Weights of a small image diffusion model: 6.95M parameters, trained on photos of plants and fungi (iNaturalist).
Rows from block 10, named by matrix and row number. Rows with one number belong to one channel. Each number is 500 + 25 x the weight over the matrix's rms, rounded and kept within 0 to 999. All counts start at 0. Numbers have three digits each.
# convs0: first 3x3 conv (model.mid.1.convs.0.weight, 128x128x3x3, standardized in use), inputs 0-10, a 3x3 kernel for each
# convs1: second 3x3 conv (model.mid.1.convs.1.weight, 128x128x3x3, standardized in use, transposed), outputs 0-10, a 3x3 kernel for each
convs0.73:532516505444532451533461470495490519548520468541492468579556496528543467535508506559508491506538479567481474512505482472504474512477486465497471445486466502512414488511473459521486475465505521501466502493501542476486493501490526461521470512480477507494562531489460511486470514490504521486517492491
convs1.73:528496452506498481504484511471491456470472524485545522470458576536447525477543493525566484485448497501562517508496454500495487510502528506485508482527480482500487495506551486520539520518582473510426479481436537502449500485473491497576487503516524506539508541560486531508494483472511537586531492497
convs0.74:494471516470513525469516507491488504516528511494479511509521484483504568511512493500474472510511511459502502504488491521536520470478497477491509496497519494484505490496489480517474509479527504498475506542484483478514515524525478516508555469484490513508566503520510491506537512500553494492502464492
convs1.74:520490508516493494491504490511509511510512494501503502493494485492500500507479518488472468499508537546553502512510527515502530476521498478470501468495480491508507499482512484495472487485474504501526502495503454490492498510513519511512505468487497483487520509496516507483518511511535527477505468504
convs0.75:502516549494481503496476485532491502499507504501509488489525525538515473509468521449504461461507461464500486460505477488496495487536480539477511484498485474499475470517489456494499488532473524482491521486511533513446496473490486509533499490523486493518491516521519525481494524499472494506485516558
convs1.75:492478492502508498502488498498500489494511504493492498465494510516504512470497526518531499504508513475523479478492492500530525517476502515480502483495508518505484490494486480492499487482501497515510505496495501474479477502493523515491466514517492504495516510499518468497494486501545484512483460522
convs0.76:511509576547592487465446438508500449488540518490471492513497503530497499494485475552566492491509492516486540525491494474528484473514488507541564564514531464446459523503497500543460493510512510468522502538498502474471485493520461526478544475483513485514476509501523522470533511551482520491523490479
convs1.76:525524458447480523502492500490483528506497537503493440486470506484501547454506526531510490487556577530516533493530467510506519441471560478498522510467500531484453480484484492468519493479472521498497517512540466566483479520506552520475447512478494538500532480493541503535488495510502537509509432471
convs0.77:511497473475500463464492465530474476485511451490505509520483539440529559488524496520482480489512524482515525550509468562472498493509516503506478515524489505499489504471488532519438530479509521479478500556439498501505503502467500450511535479498484515504508485497523475531493531467522459469505498523
convs1.77:538519487515492480485514494475493495488534516495534502484534536507517555523481521453493464513503483491514494473517473511485522474512467529501474491496464503522540530499530494476496510509530508477520488491465482490483445516533510530497551515504509470467570522469506517507435534508534512518556528479
convs0.78:474493499489453509538528493513490495515555502491525497495482484518517467490511480502521495492485533516541500490486466526502485506495474582489530467509531514496552488500476495503491541505503517483519544499532479486469557483520497538485523456486503523479501495508518495457504486506496477501565448462
convs1.78:520463526503552445451508483505506499488521520488465495489524495527477499485483490499523491555508430469533532505473497466499487484477499525492524509545524478481495521475466465494492506513500535529530474473518507444482489520469492485520468565511508486467534491520519508504502486504510514502504519552
convs0.79:504454542509513480495462475529508502500512547469514492507507453494471493500488500477519478466560461497476523555447544499481522481502499500532579439503459493498485548510574490496472448526517570488504491525508476492523626521551516500533476486498546514562494430514467513513487503487506471535487493475
convs1.79:464492519501460535520510529538526491462509479540493495496475452463529481533464478528499487491454481431557514543529542498495523447467493457437470582449508493500508448456478504510488495490505534513530468569553469506427525472466511549479529480452463475522458501488513457508559514479487503453490507592
convs0.80:486519466547491518503503458489472477535536502482472521472465456551478571479487531533520499502517498489509485465534475536506470466535443484478473462533451507503490477488494512535480512535515493509476524520521481495558507516503487490510480499471455525478513472556536473477490492449498518531498506456
convs1.80:558550491477489484523536477501527537524536527502490505456502526526482513473510503493470385511463527497508505522535486495505489509472499545542533462450515538465500484519501508488502493506513496478510502479496505508513444516506548535474501497489487520452521529487485511496497502509497495521505520466
convs0.81:476479524468459470517530470480536520485503497501505498510512495546473496519518496479493497487494493513465499538502480470538470490511487478459544457486501482453496532504523474502464507501507477485486512476471503507497537523509497501514556511468551540511503483506523564469481503498463541469504526465
convs1.81:506535481480511509457530504498504494518509494483495491505475512466511500482479526505499457517494495539511510507491485520521489516516512510511502521485485487534464500536532491488511492460532504495474492468509509523459523500482494503467496477499499519519502493538453470518536497488506528485507506538
convs0.82:508527455478540503519514499524520487506491478518476488503520545518493500519483506515421507471517482479522506500479493506463445503477467496510478464530492510505469489514509546516472512463480460474506499506471520492497483497512550510480518489503522532491511476469510451492513524506541471489493519457
convs1.82:492499478531532501493505487485495488489518514501478508491514537528507528516489547544537508501492497513522544478490491486487511490481472517469452531512519478503490503487497495506516530486500504509510480521480499483468491525483488517509517508529501497484536472528521506510458490499487508497490524503
convs0.83:477499496504491517481516482508499500477504526503475523511460507485531503539491493504521492476497519491525520487559545468501458484487508520513463473494532470496457478519532499505494494493482513536507508480489492503525516495460474496517480540470509532484454463516513479480520507484501508484471526526
convs1.83:507497497495508497491517502499503512514504509500497496484496501509493520499488501494509514517505517504526523512508505507499490483480483512495506491504502517493508489489488489495489487496502518501517516490491502485481507510496488510510475501509496491479496491493500506511505493481494485532491490484
convs0.84:515515473496504502498512509522497501511507553514502523511488479462498488495519514531498497511475486487477529498557485512505475493533506484517505510506466467500495531569493495508505501536488542506520492489536491480490500514487502534479478495491534524490502512483510517522502503506513487491479493520
convs1.84:521496492502509486509501495493509500501503497497502504483503509497494515499500517506489505499507512511502503513517510491508494508484500511490483511508481493505488482501478491503495503487509525508507519500504505505485500515488489504499492491502484510481481495499484476505505507509487503499514506493
convs0.85:503502513509483516472518526483510519522498527490519501478506468549483482489504536505468483485491457517518488518498507474533503501488516518474514465491523530534485545501488483497494520497490487524470535493503528502522526509507479472486511475497554489523492503522514499518498477501488504511524495478
convs1.85:519511488508483520503499497479520511500503496505514504519501505517500509500504510517478474501504513502506524495512502514496506492499502490489472469503485519550494501499497510495502497482497494529492511512493484503492508498502490490494509496513510483487496506520483499503480507478494507509486506510
convs0.86:495503501543489478483474449462520495483563481500523492475537474529498516470502497534516494545493501468519534491485475522445490541514486478498491546499468504525477509517506509483482541522467493499527484496441508551474496500509471536562522516464500486488459487521563498487488486470516528539490543441
convs1.86:511529494426492517461544440511462475520543486499468500508506582526480532492444543479525501543527494480474467474471511481476502498492472476547561493481448502536474506486553488498516533486522466521481489495470467484454482509521541454463466518505515510511532507517483495557531495471545503464511512520