Weights of a small image diffusion model.
Model: 6.95M parameters, 32-pixel images, arch unet, norm groupnorm, widths [64, 128, 128, 128].
Training: soap at rate 0.0036, 7000 steps, batches of 48.
Data: trained on photos of plants and fungi (iNaturalist), 7.4 epochs.
Rows from block 9 of a small image diffusion model, named by matrix and row number. Rows with one number belong to one channel. Each number is 128 + 32 x the weight over its row's rms, rounded and kept within 0 to 255. All counts start at 0. Numbers have three digits each.
After each channel's rows are labels from the 100 images, of 14976 (inputs lightly noised), where the channel reaches its highest value: "place" is the part of the image that holds the peak. Only what is clearly more common there than usual is listed. The data: photos of plants and fungi (iNaturalist).
# convs0: first 3x3 conv (model.mid.0.convs.0.weight, 128x128x3x3, standardized in use, each kernel summed), inputs 0-127
# convs1: second 3x3 conv (model.mid.0.convs.1.weight, 128x128x3x3, standardized in use, transposed, each kernel summed), outputs 0-127

convs0.62:122137123110089141179154187151141142140066064130135118122082168151184157158120112173110154171124131098138115169127146106068065138108180147101160047081180184141122131127064154089130128115118159104130142190074094126177165175145119083160113066103133088135165127077112176129164121096105124130095120129118079144136168128151173126108115142103127150093168136169161122106199132182162144143134
convs1.62:166133117148132110172150125142159098141149143104029128144114129112124107111204137177199020136097109110133137082131114142155103104158086157138174107139143169094141132159112130188138127152129103191119155158124120123199160104091179142136210101142099121111148101150158129135141135103202162161148105125146220100101146153100120117111192128111127118116137123178069113114125104131101156100101
place: middle right

convs0.110:127129115120153167104109108185114167112134104195152117149109119084118105082167083111143160082106117173169099164165132142128142182154113144122096121162099076181096122116134116112132130121156120131209100118111130195068083168093117071091144139190129135100097139154143150145092133155148113095192147084201057155149158084140184150123137134181168100091065147126109078123133141125117186141111
convs1.110:151137110163156075115123131160187038113112118116087118171092078102173112182135109167131108119138144134155114102126125152128142138122097111167146146150070133195135130167074145093135136185188119170195144176135114122164215150076168124135146115137098102121150159117088153171195143095168125097121098103140128169163160141141112041095157142166146085129128154096105071109118070131106123137122
place: bottom centre

convs0.26:128133089121095173172114114133076116174138122179116126084133108102139163114143124164145216148151174109062098222145157131168116141184183158096107125098150130103107093140155127126094113103100137150130158163119113107118096086141158110129128125147173162131142147153046168110067104092163101076175120187094126100182101140118105193115197153155082152106130124156121161136122079149139175156156
convs1.26:106120115184192175131144108125173130098126187096149109135116081104159114087177105137174089144154116166163146108146148213144142114133109093138122118140134109132133052175080064161144122141122113199161186186130166127172148142099140097146160092133102117131165179128156102143127130105197174150138146159137188132089157146108082074104134148144139114115117152123082053164097127058113155127126
place: middle right; bottom right

convs0.78:119093090050123149161162158131124140073116071129181113097084086146167138132145116167117165130116123101126088169151123133099104165190159160168095121087130179119104171091105125096114080100088135059157118181081099106178144089154145075155081113083109132105203148103126149143129120153054127150119188146158104130124059118137136116124095135148110147102147164150144183112131129082130198161102
convs1.78:175147127198110050116126118101181116161076110112151128205190133102104132133114136137069091103113159151190106196154102081118162142140125056107168178143111111135112147119128053147126140123120103149103122116109130112090114123133132171145117163146142102144128105088130161157153128121195146070162141157152154126171170151119140144112089077118171034111116189129124051119078122123110109135132
place: middle right

convs0.86:142134112076149166170110106165107117175131144150133134111128134144102089153183101105083188091176110144120129168081141129161145130149121098142079173162113139118122085120186140159061125099046107121105158115138140129100145150189171124073147065143151177098080182162085116082091135108145133107146148101057169103156124126154176131173119069139115103124095095162157126184092096157174073154128
convs1.86:104164146113112186101176125081165078180128147161131098119145114122120176169131101156153078195161183090173078168144178142135129117134128152135119150121124150106137086142093151144108145188176154151153137145128108164131096123062126141124108124132142082165183156147171159087128132082222145088127168135113189127149169184088103084121185141144129130131157151146064133085113089118103168184103
place: middle right

convs0.11:089131127137082186125093078158149124148047080213082089126101138154139093128113130065132148125166132116121128201148142119138122114153128130100145113060119138086122119103147107182097130117116118056181113110090133109114113158174118107084107153180172131167150082142158100119130096164142152097180126066124162128151203148126135153096166121137170087101161167141079166179133105152127177090155
convs1.11:131133102115143162066126126185194058001143129165135192094133070041154132143167141157075156130154095073137129170130140137139141130109106173143082126151148128137167110116177113133086120115115145136121135159155125140107141114168123072154147157119116156136083123158120126145166146086105086099147112148185076130128164143143167127170133143139119110161147107200169126121137173203140120103109
place: bottom centre

convs0.105:155165126104109154064158157143094134111057161146156123132060093121155139162106140125166128148078101118135085173131186092107077194144078101087075114167057131152112163116159126124104185123131160064117125123103140116123110116156188048075153162158152066096150155095128136070144164110082146152114182147123146157116161166121169096142118166138089110076140150131101166140140141110125155138159
convs1.105:118100078199142109073138117109142082103149176119123155139104089133133114127159164156105115124110097142109133121101081144138119122154077134146158111163071121189168118164137189115163139170174121166146167152120085099131188141128147108129093077109033129127074128152090163152181126098110118111059047088101122146165129146134089074097118123134143110151133146062071069107140102115066134137135
place: bottom centre

convs0.14:118063102103183118168144109142097104157096080173051091088135117137131126104156108141085168136107123116095113160164134151105132121171171137176098109123099145107106147119102148089084162159206159168176140127151148143167089192146131084107111120176119120139142155103097185096149170078164142082144160127126093132157184123062167126121133099167071155133126125109051140112130088111085203141153
convs1.14:129119091170135067116150088170153048138087084133124151144138145130151111134165172162183093106116093177139147089171116163165103082137066201151192100157109112120186170181126154148109131078128134146130160182107119121162131105078169121145105026134083072124137121116113175121108122125103132092079059119160161133166163124117092144100161163132123086122118127076108089124120105118115136104120
place: middle right

convs0.92:098125122126147149140127061095087129150176204171093186113115122113097151160161111129137108096130178148171165162077089158192158125151135119087146163143172125123101097088187114172080112124103079180177146105171182114093143106163094142116148138126143113130045108158104102138063106067158135129172105142081155100101127151085135151192136131104138098143090101198093106155135098127139128150152
convs1.92:176095149140156100097154065096099099136104136087115167051179172118158075096110111100112183117102094180112153147165196144121113163156144169164134115120124124150118174111119147085105097168145075130099131142156139140185144113129136112130081165113137137084113120130106095146120116155103114150144168112133091141075119116023179100155076138139109099130092137116187226115092142124157115118069
place: middle right