config.toml
arch = "unet"
model = "image diffusion model"
dataset = "photos of plants and fungi (iNaturalist)"
train_examples = 45211
image_size = 32
grayscale = true
horizontal_flip = true
conditioning = "none"
objective = "v"
cond_dim = 256
norm = "groupnorm"
hidden_act = "relu"
weight_standardization = true
widths = [64, 128, 128, 128]
blocks_per_level = 3
scale_shift_norm = true
dropout = 0.1
attention = false
upsampling = "nearest_conv"
init = "lecun_normal"
residual_init = "none"
optimizer = "soap"
beta2 = 0.99
learning_rate = 0.0036
beta1 = 0.9
shampoo_beta = 0.99
eps = 1e-08
precondition_frequency = 20
max_precond_dim = 1536
merge_dims = false
one_sided = true
adamw_lr_other_params = 0.0012
max_grad_norm = 3.0
adaptive_grad_clip = 0.1
cautious_weight_decay = true
max_steps = 7000
batch_size = 48
epochs = 7.4
lr_schedule = "linear"
final_lr_fraction = 0
warmup_steps = 210
weight_decay = 0.0
adamw_weight_decay_other_params = 0.01
Rows from block 14 of a small image diffusion model, named by matrix and row number. Rows with one number belong to one channel. Each number is 128 + 24 x the weight over its row's rms, rounded and kept within 0 to 255. All counts start at 0. Numbers have three digits each.
After each channel's rows are labels from the 100 images, of 14976 (inputs lightly noised), where the channel reaches its highest value: "place" is the part of the image that holds the peak. Only what is clearly more common there than usual is listed. The data: photos of plants and fungi (iNaturalist). In brackets: how many of the 100, against the usual share in percent.
# convs0: first 3x3 conv (model.decb.1.0.convs.0.weight, 128x256x3x3, standardized in use, each kernel summed), inputs 0-85
# convs1: second 3x3 conv (model.decb.1.0.convs.1.weight, 128x128x3x3, standardized in use, transposed, each kernel summed), outputs 0-127

convs0.67:117142156136111144154155138120129155089122130120139124132105136112161166138129102163109159163196173129128180124089108116128155136110058153128155173114163146162157117152127152157164112090146112121135150185166165154155160118106152167075099170144123129157144126
convs1.67:132150178110138097110164132140137159178109164162104152131171130160144150140166160131138169127125178114127124117119140143133166113157127155168146156127095109133158136149078164133131142140150185154135147118127111148111142151150110156135137125144136166137118157124115146119178134143122096115153096154101155131077143119128154149124124135111133166163114093122202138132135125120129123150163
place: bottom right (26 vs 9.8)

convs0.118:124154159132125108143114116118116123154142182092139167146123147095164150132159140158133126130119117110140132112097123101106122122129149126128133145116124114146156136116138137127152117137126122143144133127159140147159169087127141147121134125142160126131129130
convs1.118:125165150113127104119141129149130140159140131174118170113158160114150106156146157161141134157123130122147150131152129106134115182167080147129163132119103086071143118120106132167158156116145157127132111093142108134154175158121138171167120118151149171122130126123131112164132130119131137172154117136162118151088068138114170142143129137122133124097106138145136154145144141149135123084189
place: centre (33 vs 14.1)

convs0.100:130129110115106148143141134124130150118127128119111152131140131100128130144085078135120153130123154087131156155087115131094102129146062090082130114131128103171144098147140136130143127117140082149131093158154116116124152105110111137107115103145106138160140132
convs1.100:164149142132124132139135145149130144137105127131143154139185168150149119129153117126147168123148152123112156100136123117115162148155086130132166151142124103083178124080111119114118132146161157171138123132171147151153165145158119145190175104159138111137125138156133134172149134161140128112128134093140131115072101135120160157136125128114096100135128156180150167109094110129103106113158
place: centre (84 vs 14.1)

convs0.57:135161118128148143131153137176170114096101107131165139133145120124124128100128125133097146158114129121130138126125116127147126154142127135144127097083152095119121144144150152162142118108143119123139114125146146150138124170100149138110135133137085148149126116
convs1.57:113149114127117139123083149148124091135118125157152154120119148164152104148140207120123152134090122088136124148126130150111144145165154148163123109156116128078118130070134099134137138099118117143093145151113166136100167108131144114146105123143110148143173132098116126131082097106135122121181126089150108160087106137137107119164138113145111105148144084128096121104181119146117124159164
place: top left (78 vs 9.8)

convs0.69:140137132124110121161138149128149136144129151143144133137125136056114121153090103120073123126130130082167130112137143124124206147134097130119156170123151112135139117166130166117142114100123115127146087120140161141141140106067135153078089092133087152152129070
convs1.69:143114133100112161073116136171112087123107173099119135126125100121089162138136108207125127136123117142146130108150107116118135125108118113114168119120117114177104118148088133151118154143117186108165132151140128135092135169128175163132112124184160124094121150126119127124161115167095159106142137135089103121134177104177148164120141119114116128135153143141145134131091135110131149119151
place: middle left (50 vs 11.7); bottom left (26 vs 9.8)

convs0.46:121109117122127089105101113103091112164155150098136102113083104142115146142146155116120105074122093123109114115138157137102116094147146087135089117108074150126141134110130098112118137127110115119128113124078119130134115143153090091167165121104110105101121160
convs1.46:116127134123147098149129152145146138130109104120177152108165154132133137189167155142094134118120136142078138099130127163146134139152078176094135142161129086129094145134158149121106136153133119163163102122134137168115159129173177131161131098147132142115145150121135140173149123120104096134129100129142160153094094146138142170132151097165115092114141176130150160153131128138149143131167
place: centre (38 vs 14.1)

convs0.43:083123121122116099127129097124104122137171116125097124096125095156124117109125138115157103113143118139113124093131128126114134100087121138135112100118097160064109129095119101079106134136116130136101142105096102126150120138156115118118112128142099087106120130
convs1.43:150144089147164122085150108108141127119094093098105096096111120118119111102170116088213111104146112143099128123083111077122106125080159122095153135123169135139131113121133114111121093116141123093126111125145153138111099154094095086112179138121134119129159111164112147138116117136113170110126148153166140101168121148090093134138122132149157132134125140131111125149115081126128103124125
place: centre (50 vs 14.1)

convs0.112:120113140113136134172117130117156117121134116129149124147142091120114102127094128131122179123110125109121130134138123136118127141157145124132131146131120120105130118145139112141133135091143100144120109139123159146117110152089111096109127135116115148140107136
convs1.112:090154113157132110136103157144102154128117161121173179157101126167187119120129181136127121141117147113152165113144124169169148096151165148125122124144096136095137145105124096119122117142156103144122123146151169133121177136114130127168091107138152126110152119122133122126102136126173114115130123102124101139123089179119126129189103100133115156114150135180148084110163136164130116121113
place: top right (32 vs 9.8); top left (26 vs 9.8)

convs0.24:145137148134138161165124157131153167093139163112131127127141130103105138148122154106111131126132143097185141131152131123144150143132121152143151110129158115116138122149097139113114106129128123165164113119146126128110134137114149125116137119128123120147112077
convs1.24:121114088106108132114157109124116116124160156121116114110115099126134115130094113158114156127143106130127126177107158101132133115122146105133126152135137085219117116163129158165142176128113157111111124101106155134103124117169125170106114140140144114082119094138088133131152117125145126162096136168097085123167211114180127138127143127155111133125132124122135112109091092109132131148140
place: middle left (32 vs 11.7)

convs0.42:081118127108124107122098120099125147119119133119146112102150110173127119156155120105124139102141105116142110132131082159100118128156094122091120161107119134137138128121148089124098136122165129154150159147103112110126137132137077124138131140159126117114081173
convs1.42:131142124130107115147135170141078101155157117169150162103152084107119104133127095108123126110157137116152087141149136109106119097164136097141119128130121139112115138133127139147146118155138097145164131098119151160127147119180128172133130108160073112138130137169153156096162110100129149126157118089126107123085173133137116115176083115109094100129176101126128091107132073121124122117094
place: top left (98 vs 9.8)

convs0.51:094166099138117145130141197120129161139097124119163140155157136117149155117142156195086148152140146110139131103098135147130101151108106148134143155084160106137093116145158128142174082093153124142150163154178142132139169098102145193092134150137116127156130099
convs1.51:144102143118088089141115135150182165146131116110156187150138154152125165146139149121128115120160192128101149137138148120158158124129080139107204154125116121114149119124100132111144154146153150157145123125122131129129143127117149143110114129137146126116145131132105121151117164153129134113210078094172138127088094103106145142122127153103126142105135143182159161143138125134130104145134
place: bottom right (41 vs 9.8); bottom centre (36 vs 11.7)

convs0.126:076156153122158100114130084121111152116122172115144183164148098136113145098121154166153090131116091072141107090100112128146141097137100130111124150150114130100103110123114115145120116136140137152143153091155083120161146131130129105089093112148118152115163127
convs1.126:136131167159129138168100136138145117120125164151120133121150168132162140141124126152140131120124119083119100089167144140122133137148134127114159109076106145147123176149128125129136126153141144158126095120169144144106134131160116103083108131115128134122161142149165115135141190149211093109154142086134114147130124144154124104134114130074130166110068149088154126067134136137126139127134
place: bottom right (32 vs 9.8); top centre (32 vs 11.7)

convs0.58:132126149147141126148136151141164125115113141153154131139148169111130098074103158121104141152114151148164133105124155123166118157114132157149140117099136148114131126142091120118126114132124147156152128110124116100139102111105139140073113143150062128152125069
convs1.58:110100120161120074141125093159126136119130159177172116130138148105127136143115132091152117107149136125162137124093135106143115169117166115113110132131062118110087154122170178137136144148100138135131096149171112164117055142136091159139121127141132167147118140122095128127122147129141097121141128172119094126116120113166114116113129107166148150092082162137169134132135140134087117142141
place: top right (42 vs 9.8)

convs0.19:165156151127149174127126143148133174082084103131124137113134168100173139115163143192105140159147115119104162113120099132152132133140111139129152149115142102159131121136138146167102113121121162116140149140169110127120157157131146147098110141162092095169101074
convs1.19:089114148100087121125131149111156115157106122134153103148100165092147151116153097117118127129135122132148101122175146118153151129145129157143127106113126101113173090120114124124114086135110179172124152113071122148162179127139156136152117161133134161130164135132140126117141123110127127153170129154109141113122133126162102112135150102142147198157113135145140148119147174206090139134118
place: bottom left (38 vs 9.8); bottom centre (30 vs 11.7)

convs0.44:142121171103120143134141107133112126095147113149110137123106112137128138146123107125141139147155101118130131143113102142159119131116103102127121179107158149131108113113109147171091108132129150113124129124120095133124128104146151117101093119144135084121113153
convs1.44:138116130154148119121144173148127146143141108139136134114139144148162142152169153080131134139134181133098139125170125185170135135136075129136165111119112079098160145066145149109146119149151155160127087111123130129129161143110132161172160112134149138160131127140148168174128148142101122128148160101184158110075106132114127122146131150124108157116122122152132147118136128162135108104162
place: middle right (56 vs 11.7); top right (29 vs 9.8)

convs0.48:124130105125136158146136142157133134124100071111142108101094118139141136155139133148129132135167119133106118138101129093121122096101145121109117120125109141129109103139103164141131116162120145129146144152135129125114109130137175114147136102149178149134124127
convs1.48:093151149158126096100153119169168136142137094097095133131145108131164105154128125109116080124142127072071140121114143104112100131137126129132142135188082150112163108184122085134080114127108120109145088118143140128111136134138107123102147120140142130121068099081141107145128143126118142139116136101130102145111138129069144137153113121145141183125140129163126178118120148108156128141137
place: bottom right (39 vs 9.8)

convs0.96:170127108165138156141155147150162139107069070153154120119133150083107111097076105131095117149141132150145130151139129110151107133132140159137137135144130109140092119158121140151127132101127120095147126151158129127110120151072146141106124130138158161145140084
convs1.96:163106138149162110143114102115135169181110119144128151132172120117098137125143163142115155106153148137140186089102117121135151178129122136168091148184098123122157148114125133107118148131100115155170120123151106130107122140166156118127096153153170159143158159076145139122131172139138145142127109138157148104111123124096168134136112080166126126110106093086155137133121115150151124136160
place: top right (52 vs 9.8)

convs0.6:139109122113118112103110092112097091152140126120096112125112099110110123119111138117148096119112119120111101098146168108117099135116156111118101125121109128124105111098107128102129155132099107116100121091116140124133110092142112104122114126100138144096147130
convs1.6:111168153166139154126105163135152130128135174135135141140142129121138126135097152182106137075103127142133172166125142157092106156132115153146139099145121141084106145097128174131165159132121123124143122131156132156160103137128105196127097099086096120162165145172142136115112114128109142146117141132138119085082086147136097127138109153144127085096160156134146113088129125114118159138146
place: middle right (28 vs 11.7)

convs0.115:148142117124163133133139105146145130127110089186164137135134140145136119080161130153111139152077134102115138164149116129148071129126108115133132128124122155097129150159142131142139167107154091163196087132126136148137116161088177144143149120130106148132150159
convs1.115:124179150175148106134131163163104160143164136168136181132137162129176156153148154151126107125136163110156141107158129140121131165155123134136151129126118106081131124120111157136139130127171133150164090096134138162126167165136133143142165120165128166144156159099131154178121154096100135083137133125137154163101097140113177136149100127111119136129145145139147129142135143171154105105141
place: top right (48 vs 9.8); top left (32 vs 9.8)

convs0.83:141123139147134095172136138147164122134115143119119141135135118120113105113124132129099127133112141106132142129128097115126131131145108168141122112159114124111157118132121127146108124120145096113148140129143138126134108135095110124120147148124124156152116139
convs1.83:117121136148145137150159197142123135152126105165141162117136158141105126133142146177127095123147142139126158108168116141104128111141109130123127128150111107102102112120132145124162179131145156114155087088122151176137139147128106168198149102128153138138145163130147136174119124129109091115140146083138129142079071128091131165156136136126089143143163127121140145089107150136142156092136
place: bottom left (48 vs 9.8); bottom centre (39 vs 11.7)

convs0.15:118100103152138105118098079125122128146141146167125141144106153154096109107116190119137113123083091106141126140202160198135124088145136106109082083140105164107083136119102119152090168154101132116137103130102110074095100166125148089133125109116178137100152162
convs1.15:122133151155160096138127181102112101144182154100155105131129147140119137124092144087122142111096126145133137159090124179164138084078157148190094077082152124110145178121105125114116123138128124113123110095125099134089130116109147136089115143127118096122105124153130137122099087107155131107102117092132115087122123135142119135105100098166150120134120119121125150165100114121125084145117
place: middle right (28 vs 11.7)

convs0.73:136130143104126133156133153119110140140098130098109146136077117058121102184105117125078105112145143098121142147102113139116114099095092135113161171152130124145142125174101130124126097096145079124122120158116133120118146113082123153130074099121153137150117086
convs1.73:122146140151135129149132173149133161142130132157158171106133131109158142153143138173127134157135156101125155121109138159145114110130120149165177174077131081109140162103133138127150113147163161164150112106122128120147156117148132147159158131133137137143157139138144154166114081127112111089152065144173138122108096168115181128130122118139105143143116119191156153155126117161140153119140
place: top right (43 vs 9.8)

convs0.110:144128116136145133108126120138141146107115122144108132118131144131128100111117133150127125128112113131118112141116118137134127128170141136141126098097129102097098144131150140141126131128137153103151131115135129122130127133131122106141129135130129142141129133
convs1.110:136168116183095158123120115090117162104123109108118125105121123093102104120125072130172087157134130126140147103118115073149169109149127082124125165106139135134132139137133078130105108130124134138124135123101175095154097178142122115097176172136143104134165133158138137161148123089163137164146150136156152134122152068110113095120125120153128106112144131092141119099109121133116147126145
place: centre (36 vs 14.1)

convs0.109:119112132142109119125116110111125120151145138132099132143140124128129127092121144117149120129113127121119088098135155119114130146142155129123102128128108122122119127099131136106139133132120123138118138083118148144157124127131120109104139149126111138094120125
convs1.109:108154138113117083127107113165103149163142127132076156107121124129098141126145110100121129145116152134121130120151164104139109185158132165131167143082115145098159130191133129125125125118168107112114070111126093139066132125130115161130109114131142132149134138140108152110117155116105109150153128139139176148085129135112161156120133111133115159120090123123119107127114112145108198161073
place: bottom right (33 vs 9.8)